config.toml
arch = "resnet"
model = "image classifier"
dataset = "microscope photos of single blood and bone marrow cells"
train_examples = 194171
image_size = 48
crop_scale_min = 0.5
horizontal_flip = true
translate = 0.06
rotation_deg = 5
color_jitter = 0.1
targets = ["cell type"]
num_classes = 17
norm = "layernorm"
hidden_act = "gelu"
depths = [4, 4, 4]
kernel_size = 3
stem = "single"
avg_pool_shortcut = true
widths = [64, 128, 256]
loss = "binary_cross_entropy"
init = "kaiming_normal"
residual_init = "none"
optimizer = "soap"
beta2 = 0.99
learning_rate = 0.003
beta1 = 0.95
shampoo_beta = 0.95
eps = 1e-08
precondition_frequency = 16
max_precond_dim = 1024
merge_dims = false
one_sided = false
adamw_lr_other_params = 0.0021
max_grad_norm = 1.0
max_steps = 9200
batch_size = 128
epochs = 6.1
lr_schedule = "wsd_sqrt"
decay_fraction = 0.4
final_lr_fraction = 0
warmup_steps = 1840
weight_decay = 0.07
adamw_weight_decay_other_params = 0.01
Rows from block 8 of a small image classifier, named by matrix and row number. Rows with one number belong to one channel. Each number is 500 + 50 x the weight over its row's rms, rounded and kept within 0 to 999. All counts start at 0. Numbers have three digits each. After the name is the row's rms in percent of the matrix's.
After each channel's rows are labels from the 100 images, of 14976, where the channel reaches its highest value: "responds to" is what is common among them. Only what is clearly more common there than usual is listed. The data: microscope photos of single blood and bone marrow cells.
# convs0: first 3x3 conv, stride 2 (model.blocks.8.convs.0.weight, 256x128x3x3, each kernel summed), inputs 0-63
# convs1: second 3x3 conv (model.blocks.8.convs.1.weight, 256x256x3x3, transposed, each kernel summed), outputs 0-63

convs0.218 113:482398527627559586512502433510501565505438474526506507482420555500415538529487516485408508501485530541503495506493473512502436491486516491480466472486502587481509458616524523518442537503496504
convs1.218 103:542438547486580464502541507508450479503553474511599503555439496515427529468486405459503500545469449525396558544537493494436473505561529448473455569506408508586532551571476503493467533433480487
responds to: cell type: eosinophil

convs0.75 102:489436579492494447543550531516485484529466570435573482560463536413470455551438511557474506521463494443551572536521457451547473525494454456499492456518510541469426637460492564503506588477573545
convs1.75 104:466512499505550490427556531520500413533553404436578467589391559510498575555584412546523476535516520578525580537488514521460485450515619456488472479474563448433542437525471548530576396527506501
responds to: cell type: erythroblast

convs0.188 121:433617452441632618513524523466458469552448482388465525494579572485405467533409441451508445494572501504571518508426477452596464511514476432475494457485526531484513519525386469563468439512500511
convs1.188 111:514502464556456496567582483475533615498429483525636567587495447394542483478369507550539452515549401479400475517490557469480457495487578493430455467524504478434472416509460535512446422516463478
responds to: cell type: proerythroblast

convs0.99 092:397483596553479548486418514480545445458479451458462524541418598493492518529463498554473487468459542441497519474594497500476458424514480611458525462466490497500588432473463451518542520397514499
convs1.99 091:479535496503476462483430485467533508467483489579489542453513492555344570422483470541546425521503468526532503418476536507452489486574471505436434437492487482435503460534487501535534502483450470
responds to: cell type: artefact

convs0.113 089:500482452622477458463480446607522440533484578502535586499471447432487504502492436524497523495461420557456471501492625597517482473503515560536532521503511456530555526421592418457593525537571433
convs1.113 106:521473511529490544550504477453536468526662501499499483439589541540564493591605630449545497542502443552428602560456472513566405486442410562567548499452376469554509502465535523513446527572606542
responds to: cell type: band neutrophil

convs0.198 105:450428555600515441521425488534464532495499415483464428538478461507525429456497459536510546519496465541481592526514449452553542505446528477563507501593540450483514524570512488519461519653408403
convs1.198 108:474511463490428596544471478533546446451503486517462512609450486564509592587519490586469492470489453499449470476459452439553409543507485442459461534538531475630540491492539493513500486467563556
responds to: cell type: eosinophil

convs0.76 106:518494452599398562442472482455471530442454484489565530458459427477594468466545495511460496582543525471491536412451524449513386477513505584444508447381500510591545520623483499517448519600524524
convs1.76 113:483451478492587464496489525541444532508426549515461549481382457471564539396582523563536442490543505526571526433478547570472535523508419605490396498542510483522475438441484421575502595487530567
responds to: cell type: eosinophil

convs0.152 091:506428587526573560436556450504478575571507555401506495452436567387455582565495518475475436505379554521407507450461480520525560488505451575542497520475574475464432499529487485443470486475514552
convs1.152 096:456481509476471526513485447507442530509570556507589470535475517419480549471533523454537553446419486519542512518496510479576466522479596481517495522418531604508501514509513542492539525517510423
responds to: cell type: erythroblast

convs0.175 103:521448487511494510502540509507456456473519498514420558484507499498573485466525436520515554451509458479546518502439443541512471509422412513675423389504564496552526496556499552502662571549454474
convs1.175 110:447436507438559596505491474439379432529451447446467536474535430507505520501502616519500500477498463523493475491483486597434469519570433433579585638451454520538480541428577540392448474529498511
responds to: cell type: plasma cell

convs0.238 110:529516419540478510542452504502547526522486493456520555524500473571544406525536546495484568517499483446458478467485488439425511498381537492483519442525438471474436497546556399509428453590527574
convs1.238 122:540488471417524498557402495584519511486416425512447621478359510553591531488594498435381474536480511465477494488475534424533413502504519488438501485501461506591469526516475436496501482485578464
responds to: cell type: eosinophil

convs0.1 103:449589454433462566649536507469565439506535541431617439540547535454429460496514591484495438575561440576550481458566512510438472542541499520495529550474493487498482534572465486474439530623498469
convs1.1 108:462523440526466440474459520475519507517491447494560497517446538467566487482498475520435513540506560481470586430514499594508481512486571434645478488556433375571500494436499591555488587487498470
responds to: cell type: segmented neutrophil

convs0.5 090:513593463648557492547556453545506471519452474455473525461510489561513465444488510505478567578544495517475525477488389646433467379475561508534507424562561437535667469541432459567531463568503461
convs1.5 102:484434514499501407606482548497546533567489482532467475489400487430497541519440404459495477474494521660439500534482371424569470471485494442426390532531515528531477416431480534518497502413574418
responds to: cell type: eosinophil

convs0.96 105:581616478532479569552485560528488528534538493530407548436518428486465590628557539587470455550551496411514527537649455477523443513431467454501530459525549443504441471427554555550491480504532473
convs1.96 103:558466536461574450382535592399487504556492485533434453549514462512519460554464475433442571506530411602559565550451500502431531531510466495522535504498468492522540505478576495385581458450475480
responds to: cell type: proerythroblast

convs0.150 093:495447485524447493472584485518413438477551535511578576476503430569565494617475494539478485465486415526517491427513507530514502490503511545481489657501403461644534573517491468514488417479516384
convs1.150 092:488402508524453420590492487462571547415436482541541439539467550521418469465492489522439472480455533626408396517467513443456554437507547519583427578587623502503497539488433524514474517459517494
responds to: cell type: segmented neutrophil

convs0.41 089:495510600513534533499474396560488463452513536497516563509503522494482491434470495417555559440518576492493393532463535524495429413472590489470510529495459538498505562478449385613545444489491466
convs1.41 090:519519645584494428539487533459548460501527517447519522513544591409389450528528473566533486580429528560485496568458440484527501516443468528585508523471409431424569487440519535537493495500516533
responds to: cell type: band neutrophil

convs0.213 083:463441510498510500501536412507522454467526458566419581544518470530493520521423480597439534494516528526502524420554438487461536467574573534526415536541516486658505559456466489489452395456645452
convs1.213 092:432439460588433403381514428530533449511564449462505452446522588501428416490409620453394505585467536506495494519446510497551533516513554497489537525552488496468474458542608550459488466491572457
responds to: cell type: erythroblast; smear: peripheral blood

convs0.28 114:444530435468405507436510623511492435477511463430501485482513503510424473500503491455550512489500574540461456473547465395550533567550463491512458449598580484488490547481447582514477459453517495
convs1.28 103:480594540623530399506543461496484462513473467486491523576436431510516614550488446418468486482508481515598516464505431566434426523565457515452460508448500534495510499524514434587457501435551469
responds to: cell type: promyelocyte; cell type: myelocyte

convs0.255 081:507456473517505546469495433478619486516497557531527556532440463474488434562480553604544462480472505458566511511456518458506511543512498561438475471437418527503527540448516506470484504480472462
convs1.255 090:488436418502519497541532493576486533465520534538512498435583448479521498468447444511554599555541493542533599470464494530428472561472449551480389556522528416547521461489360477549454590540425472
responds to: cell type: artefact; smear: peripheral blood; cell type: basophil

convs0.199 093:540368470492448529572491514527470441489404511459497518525578528608570496521443483567398642586540441557461504543559476400457503459488497505589520470540518488506510399480492451502477500489438467
convs1.199 098:500486547502589570469514528556532481485449480553359437618518553554493539499597513494461524448517439512501558525547514565633429453546603463403506537474495553532533439448513391554496446492563475
responds to: cell type: segmented neutrophil; smear: peripheral blood

convs0.162 110:452483621484403493594496440572501503500514478513481555554497494428501492487482493590491480471531449492456532488541433496488488430555470485471390494549491534498489501477457482537445578610517500
convs1.162 096:462536437575492575532468521525522404575550473493479475569504454492516517497511464546417503540485459492518431553458465591563545452653528483453613469542485515456485525530401501400591477459475473
responds to: cell type: promyelocyte

convs0.211 094:609710574483549426504505448510522468488472507520576507495574454483448480506489466369500531540516485494527378516568437452471485405534510455550580415515474417449480532506481527475463549526481480
convs1.211 095:495448451458462452467502478514454474556470422451576560465478523515425553531602553615508519588547484506499533545503484391584529487408630527558415541452551473625447475439518530548519475520477527
responds to: cell type: segmented neutrophil

convs0.66 109:575506536462486484492482503421488565439540503473491431526448416486560513449477458405428493515562517475528524581452541482353492460503460505512522525510446596500501507489457466463495465503488588
convs1.66 097:594469487459528597443558473498458565544419586501563504445568554474513499494415466397538509493568505460530538522461461520489498521492463543478368529543496551414486554504475412485524639558484536
responds to: cell type: artefact

convs0.93 085:606417647510464547506599488439545504526544483420434497522516534520460539513510534500504541475546550532418475407475480658489463521466491521472496504529491383548502423456466450503508407463540577
convs1.93 093:489484468507449447487467491454457343522516409480422563532533542590506518482499474451498518516531416489521543508512461510419477472514646521569444582570468475598550582518493478565548452470573440
responds to: cell type: erythroblast

convs0.63 105:446468661405451617476644492518512526473419481437408463552485478531545478554513467579414459470454482477546529510512523465512526493514529580559499480552496502490475563478466423471475590492541462
convs1.63 098:535480503645469513524499426522505576527523492499563500428481554449438487523437496563477503451621435502432546444511519495523465551522498484576482533528476419528407464515637539442466534484548593
responds to: cell type: erythroblast

convs0.38 078:474540468589523535561366460476493521562585564574579544523536492441533631424506584499456510568536540585438523568421411510530424583519487497476501481544537501532590488482522511516482436500524454
convs1.38 088:421494533544486500574490641505474457472501466499517529505473593496585503558481491480452475562452540652471549447525560514443424490466438456577567377513476567615449470492518554492487560492521503
responds to: cell type: eosinophil

convs0.104 084:462464462569467399497557566438493553428513478530470459452443497452522405492486552480486472536513429471412510532560458524441527463537490442442579526555488553524518545461456539554521483515445510
convs1.104 094:600413575539467541464450477520526514438598489481475533433505362484577390449574437567421466510569479433551462488500487451513490532529543469506606482477583528506414484470521505449509604485447474
responds to: cell type: band neutrophil

convs0.27 103:508479439469589557529528556537518484489411570462556437537436544457505563479517495549546520528515487574604493480481491481522505465452584429609493526487463507488445451421522449493431574478454524
convs1.27 100:451559440614521512553468542507493521528404433497514482505437498456475500481483464552454429500607449485466582506508481490479518418550507532513484427466462490506491501470457616550470371498551431
responds to: cell type: proerythroblast

convs0.82 092:471553465486473542416488464571493539558473397485473486505565504519584498459499494557481437542598495459480622515548486479451477509471427512508515503498607497597450491435499488483639453529474515
convs1.82 088:487523571510483518453499521414557543489514525488515451439513463524585591478477514571525478474472603575379543467457496501530447401456558460528354497497495487518486462468521512548624500492526564
responds to: cell type: band neutrophil

convs0.24 107:465507456526540497528528575512479458575485508458508595531485579420545536519596462462472462475486466468418412548457517484515440414573498576468482501496478479522527494418588455425448440423450540
convs1.24 104:554450474467468440591460454520540554530495483516468496578447525497521529371477488436510501468568507409488426573545544550450445518564478553483493478508540494469436499444478478490507524477486468
responds to: cell type: proerythroblast

convs0.127 104:401560479435561495548502459486511393484596552512532461552489546454495541473556531425547553562468468425480513452494516445557511517450477455494522372563619440480511461531496519531500514467464489
convs1.127 095:471540487472505409532465465556463507552565520515493509587541436481478582524433453575467624476491528439458523535422511586550449579469533592460634410480563569536536509521454502551486575448489476
responds to: cell type: artefact

convs0.186 104:519470578523498585442460413523482553619468481562479475516489412498489576508462496470512507494585475472434568559548544514476505589471500458534562439532478396448624488512595589463470468495508411
convs1.186 101:508522509426477374490529588554496526544538434513493547484454549486529548532470540620433461491450513499595463460634524535480534543567348508566530468564553500463489495470513468525492516413480498
responds to: cell type: eosinophil; cell type: band neutrophil

convs0.40 114:467498522571485416488432453522405539545535441556491427429575525454421502401442516495495495471494469529498623536581495457491470464490543474410562500521512525559455479440511455479539478426576449
convs1.40 107:461476591502485497540496473526445477507560501476411499481521473458516483530440469439575512596541499453585492486537502590439517496571442473365501431503533503503501498511544492500505524517399579
responds to: cell type: artefact

convs0.130 085:427430543463468454426510510477551505522469434470421516536511590544495536493520587470477474453525500479514475554420500534457461351527523588548568425503519535401525510483520475548449511539387490
convs1.130 093:448528544475493484482496472514513435541540512521529478505505501610461495569556522607435551538564544575512393524441550480614569473457479474497372520583522592512469469436512484525391470542532473
responds to: cell type: proerythroblast; cell type: erythroblast

convs0.83 089:509658505470480460511448479569464446469466512502502575565420536429525535491491495410458444513539520463493519530436490509447473492471573475484460567465406550613458531534498531424582595461539408
convs1.83 097:488550465531425555452478440567529460494490513514522554481420504472492526446582531512471439592498592525531480505401429473506559500381443449406464590413564466501540436518497570515475587571552508
responds to: cell type: plasma cell

convs0.105 123:557451582444578569456459446541498517480530485555534457460477519489416576603553567445499463530487472526543509514485479527540440621473454512419464509476572523449527503522492559543535530500517440
convs1.105 117:461533488510502502487528520586548565516527374509522554440483470606533478502540490490478554453409458497532459476576575471488582443531486482476458636533507514508522477519496505566524572500445432
responds to: cell type: proerythroblast