From a checkpoint of a small image classifier.
Model: 48-pixel images, arch resnet, norm layernorm, activation gelu, depths [4, 4, 4].
Rows from block 8 of a small image classifier, named by matrix and row number. Rows with one number belong to one channel. Each number is 500 + 25 x the weight over its row's rms, rounded and kept within 0 to 999. All counts start at 0. Numbers have three digits each. After the name is the row's rms in percent of the matrix's.
After each channel's rows are labels from the 100 images, of 14976, where the channel reaches its highest value: "patch colour" is the nearest of a few named colours to the mean colour under the peak. Only what is clearly more common there than usual is listed. The data: microscope photos of single blood and bone marrow cells.
# convs0: first 3x3 conv, stride 2 (model.blocks.8.convs.0.weight, 256x128x3x3, each kernel summed), inputs 64-127
# convs1: second 3x3 conv (model.blocks.8.convs.1.weight, 256x256x3x3, transposed, each kernel summed), outputs 64-127

convs0.106 112:512450507528498516482504500564519502497475504508554520535485505505505486524533526434496484536518456552507463496524498509501488462502507512457498477513518494477538496523507502497498530457476533
convs1.106 112:551500472495486484519533514466526517504520499463522516494500451480497505472511481500504488447537490555486502502486471472498519510551490545477516510466532500468491478437478487490532500492496459
patch colour: purple

convs0.154 089:484547479559497495483486495479494485522501520522492483500507513508488476524501457483492529545493497515473497472514535460483494491512489511514476509505467522466499504471441500492521544407495481
convs1.154 094:538533473474510510512499541564488492514518505533473514524486554499527462529536500508491524533459531489489495475501521483458491476516494536465483476478526457516518521480478474446518500522439471
patch colour: grey

convs0.166 119:546456535490518522490525512519497490483500506519516489487463491510481501482520519502495498496460508485487499492549494498498470505521485457455501476531528498568551489464516479462521575510490471
convs1.166 102:475492522520467497503479477484496494485469494484514491494487469514504499548545494457478498464488491478531522437467493503517532498543518500499507470506455485520493510464491500517468512496464490
patch colour: purple

convs0.139 109:475461507491500500493457450498534499483537487501498517482465538485480493588479470474502491502493505489491480523492559482473504550501474472510551545516495507488510507519488519488490512508513474
convs1.139 101:468461527520456493513538570511489498488520538505478432491498492462506543489497525527590496480489452504472468458477498478466503525497500529502505500511499500492513490474518491524510493533512525
patch colour: grey

convs0.217 112:518533524496460503504495517541484496546510533541510508529580501515480502517495509509510510504503505475528504493487499458529486469504484478464474466508497499499504525458501520506551560524515445
convs1.217 114:511509490467479489502483523467473476493477488534506484535562455508514546522490459537496493514493535478504480473471487545485486478542503463488488480494534484507468523528535488523536490519462508
patch colour: blue

convs0.123 098:501509486523491487497479521488550503509518517513476506534475570481489485487509499483574506512482499469497493502535491461492520521481482472521481527505485492439483509475485527482469496536468474
convs1.123 097:489507477506481506478470501571494489468514512484513534509489529486503490493461509504537482515514496506499466485481512500489487490477496494495491483468482507501462489506509437492468500495483495
patch colour: grey

convs0.98 089:522533472497480519539508518506499510467512492498552469511457468541518536455508496532500503518495494503508495469484462475475503517499512482479522502487469520474515507514487503501487486533500525
convs1.98 110:485469468493517501521461494526472480487492504503513509477542495569494527499494543521487494514538489521477493449461527470506495550457543513528549487485482486481499505475482507505482481544510532
patch colour: blue

convs0.126 096:493516507508505512489510504507485445447493548493554488486508522486483508494458488460478481473435490484524544515447498511473486479490535480547489494537486549490475528467472511477468498494467478
convs1.126 101:451464498505495480459598525511515517501507497478524478474499518463466517540487488473564471495475501488486472525524497492498524494514526502529492525501513503476494490518474482477496461468547524
patch colour: blue

convs0.73 098:537471512564472493514533490517474494504514513498540525509482493489498464479545488523481518512480557506509510524491494486464487527494518501454507507484601536523486509511461544485434471475472520
convs1.73 100:523471491548475501462535483521557499524496501515510467471476494489499505526480512511497548510488532516482483464482460488515504494485463466492479495486480502522527515457524469503507515474474476
patch colour: blue

convs0.81 096:536509495571488469532498476481498536490488544499522508509496509516464468530447460490467555524495501462482490500503524444506500502512491511499505515530486494508561510486501537491509470465461483
convs1.81 099:491505475528451524508515545562513531466560515513464470501542522489517504541521510481499491492470533509504471489463530512493491487462487515486470472504489528497517490426496512511509503510505525
patch colour: grey

convs0.86 104:502508501517482471512486475516488532546497536504508491482451493495465512531525504493506494492486458470493507465472489547500478528483518481475500478505480550532470510521506524525503471484504513
convs1.86 109:475471490523502483500490521475495508487470502525478495514528503479538574481506524497523509468474488477528504503548506487491533503485542449540500475484515494486472458492516543506502501529525452
patch colour: blue

convs0.64 098:504510482465501493500483546483472498487501527497497511474485495520514483463528561500525484522503531483511501543469447450487512535533503530544489517483524489541475536497473512519497498543459478
convs1.64 100:510496490457543524462529508474511499494509469496486509484467491531478470520523480506464520515501497498466505515521510533477492461470496461481482511499537486479478536461531459519487524533484512
patch colour: purple

convs0.70 093:469495491504458546476440509535545509485512487454508501496517465502464518504508516473514509504470524497477494473540524520509488468487475497449506515488529473497474496545500528503502519496532508
convs1.70 094:516495517516506469520552529490460500528490516501503504485564493486477539489514490496474490490521496470487492505498512524507501530528545514511516475475538485518504481534500498487491478503514539
patch colour: blue

convs0.223 092:528532475488499490496519493513475457487506508511544509516486553480445556453486477503491542490491491516491491491516511561512487525502490493479496492531510538473545493481505467492503534469544476
convs1.223 102:529501487526497486521513538467505495500492468462484535509477527493507511492496493515502536484484491451487511487517504462558522472511503449497484506516467468486518510494491522528519517506501496
patch colour: purple

convs0.0 086:488519489476479518501512497482502519514439512464482505535455539482535529470529537511478474497533489438496515552490519468513508500495512526519470547486548499487460529447509564514507512532459514
convs1.0 086:474471508492518467468524498503521536515464476485522515466459490483535462507505515503484500544482485544526470517486500545506505510463540483478449516507480519493500514469471506538518513491492487
patch colour: purple; blue

convs0.23 119:557476502505504509490493453492493482493495493483489497517488500478490483484530494490441542483581523489518506492524484505483492554514490489521490490489483500507539511471536537476489497486520501
convs1.23 106:563473508520488513479530520569498512458501505506481531524496503503479473503480521517566495543474458514489492488553456454501507512504502489530495501506508529498488468388511503531501497497424505
patch colour: grey

convs0.140 083:449483482484524461479512478477506542452500575482474508519525529481498489486506483517515527551502524504518505487484530551476477525521468505504505502505510534557473452512456474507470491480486492
convs1.140 088:473487519506505489510479539446513505544486505503529512479487561500501494501497477493495511493522494514494531472507531520477492493465498529535481486517481489477466525501463480507432506503479527
patch colour: blue

convs0.53 117:524485498501487474482455518531521428482496505529502484496554512526504495482532474514475537484499504481519497481526600496467477511487497501516496506463517474469482514482477514568532482463464492
convs1.53 106:551501514512503526507460506504530494513519513504481515514540502497552538528487495514498510496540494465504502520517505430487479496504468525523475469464493464488501501481493528501534518497447520
patch colour: blue

convs0.101 085:504488504472471494517512477462492511526493527529531498502506547512531546454527494512550509510586485492519543506507471512534512476508502491505487448516514531480500523517518501501446509498441478
convs1.101 091:486528460510477464495513474476485496491481498482478464488504508496456510496548503511494483534526481516516532496459537486546524470516526477486538488515524485503481520563494468534527474491492443
patch colour: purple

convs0.227 085:494491532504484492485515526527545493460530509510500513488591492482511490502516433524502507475473494520523465521505513488514482486516504481534523512527516493476519476478491552455508498474509492
convs1.227 103:493514499485484526500550445523512512490536423467524484495516491498531485508498497488493468519505502546462550509509443507562544495527522515477500504502563474512475547481501531475520491564511486
patch colour: blue

convs0.201 097:495481517506487536514503482518512528495485469527479464493505446517494524487508484513443488473532530520514511514496532555516522530525520491512512506454513444482475503497510537538483474497469526
convs1.201 096:504514512483507481528545490490500516558502531537481498511494543493513543493458498490540503466487538524482469517443493503482520501447490492510489493455530511486471514419471530537531503474534525
patch colour: purple; blue

convs0.132 099:497535499503515518500458516519511505470457533523454523496485503517501461457513489496484527532491470433499502533540499473493476564529502546563454523492525472475476510473499490494524497520496538
convs1.132 093:501484484500476454516522477570512505482554467443501478526512538532508495524494450523477491509499490488493480527536484490482532433468483527539496496465525508497482502463514503512522508517428486
patch colour: grey

convs0.11 082:499507479505512493512505487461555482506493493525524505484481492453512506526482484502536546525508449468452518499552489525490474515466507487513526519492519464507498498495478489510466524571465488
convs1.11 087:522534477532500516472516496540524463490539500508449493482500502529498457509444479500494510495529461528508483457475538494486498523482503514472481528479519484510500519460546488523501494494506465
patch colour: grey

convs0.124 110:488545479515540452519499455472493491486471487501453501539499524480524499471506516576485516522510522495483484506495507515518506507520516504513477547476500504495490527486487501491470495480481524
convs1.124 120:500540486483477512516475462470514563532491510504520501511508491499509485487481463495517474496521504502531556550531486510491490492550478483452479525491518534477485514483512519486517498485513498
patch colour: blue

convs0.97 077:496527535505463499470523492512461499504514540492463499512491512515485485463501503520510572493518492467517480517517529409547532495483547493476515499501496457472490502476517548502509518463485477
convs1.97 085:503483510526478495484473496505465479466517510492508481486489525534511492504503509483491449502477537492558495492511479514503495484459523481542484489493428517478466485476487466449538494507512488
patch colour: grey

convs0.85 102:478450496491516470460470505520530495542453507500449546514537455520492506490524513529510515501448508482493476531480487514543524430516451518473496487531533501565461482510523494505483484527532514
convs1.85 109:517498492502463526491494480520571522485512465489509466538482497473533513480525481476489526498526491567524466445509527512505498472510482484486528469474442475533477504547542515544541550508519509
patch colour: purple

convs0.175 103:471551482466494497510485483492549522464508489525530487498543489492504478479557471453510493493506532468499502479534481539470446467490502537504501510523477496498507487518517501525499480492543474
convs1.175 110:512505490481539509514464487480510466497489479478492513464513545491519476522467520491507518520492486490517479486526469513507481517502506478495484526493541477495497536496469498523464483506502492
patch colour: blue

convs0.221 087:499521493513465477481507457456464521511536480518502472470540498531452468519478480516563549540486476496511499537524498507530490508493495477494510463525476496450495493519464472485484479473503478
convs1.221 085:512563502482456468513479488552483462489499501472517443484516486506483551487480501512559475468541484506533494490492532485492492500461495488500500474527540511495447507521497479508517474484525489
patch colour: grey

convs0.242 121:464459573475455479488487503552494463472522453550482504530493506492499516452457536526517492513504502513519507481538522480497519464503498485483484446456503504488545523508512486501477536502511492
convs1.242 107:509487546465513529476516529484454536530556506538469523528509452487516541472500521506508513486485521501522495484493505488505463462494495490453481469513502506519496535472491497523541504501482519
patch colour: blue

convs0.50 117:477472480470510491515512578518488513476528585506470471503480507493510499507545477499507482496491500516574502480510536513509537504549515496510510514506536486478468555505481511509508487471498495
convs1.50 121:559514513503478468488599501518523516495533493493495532496520497550509465487485444482520518477503519511466506494511505481480523486477547507461494477490508480509533487503516533515493495491525531
patch colour: blue

convs0.17 107:520513526515495488477468510476511517479510533468521476497481511498500503562501486492494557526443520479510514496545504512511475588535508471514501528492488505499544506488535523481439512479474492
convs1.17 110:519522504537485482498485497574466477501499496557515519495512527546548506523472508503513468507485500471512513490469531503497482472478486503562529506548490470520495516416489550476509523520449490
patch colour: grey

convs0.63 105:458527471500515494515524484492511497485493532498478548502467437523479488466508492466520482508508511497518485503532508500501486515497512486490541442512529436521496511503520518533489501551506491
convs1.63 098:492504484479508510493508461499472490504463488552505534486488530486459503451527487504506505494490500496487520514466501460509499513513438588525524506500504524501494509528455529470521515541464499
patch colour: purple; blue

convs0.224 104:497516461511514501569499478472488509490492506485523486522493519508538499481487552475489501505515518541490480492512486510506474523478513496480513488483504523493476551484469483472509497506504495
convs1.224 104:479494520488501500535531538491505485497514468475487518495473491517491502501479491524504503564513480442524479495519482493480483562518464459515478496492496494500489502487485493511512466454545456
patch colour: purple

convs0.151 115:542504515473472511504465471443528501495495512553481510498506530509492547485580510512518468486491487525483522485492463546485492475502513499517498491492507506523494464519487463535527507473525489
convs1.151 136:475540504464498488517484512552502479491502534496505495498456508493527483489497444480478502502528489509538519492483507510534502524509523492447493470499503556502512481500569493502452493511487473
patch colour: blue; purple

convs0.16 116:475515494485498550508497473482486503540473483523505507475556499505506464489484516511537465531493527483482514485447479473498464482502521493494503476468487526517559517487448535481466500495504519
convs1.16 138:491475492463467491538515523507535501498519511521571466526512498493497498507484542506492506507500512496472499497480480503512555540478555431464554470530488505488508512499489443528489504516526491
patch colour: grey

convs0.212 089:498506509515498514514516444496484518537481512495491453504491526454510489503489488506500542501491474488524504516527456533493459551520476477516513467456504577506503558523508496474485510516497523
convs1.212 088:472482493494505486494497514535504489525489541513482477517477487532504513481485581505494559518519505459521487528516478557548516523540536510496517497490532541495534508535511510513494502460503498
patch colour: grey

convs0.205 099:492491509489489541512483552486500535516482506474488415488503536476514482504518504483485523507506524468471494523481500491530520524512530515516512549502518466501502506487476521512512487531479473
convs1.205 092:497523558485523527510503485601529488503543513477549533521456479501497499521461563517510504474524510482525495522495518511511531534564515503591492508493503554507453488494491515557546529505546497
patch colour: grey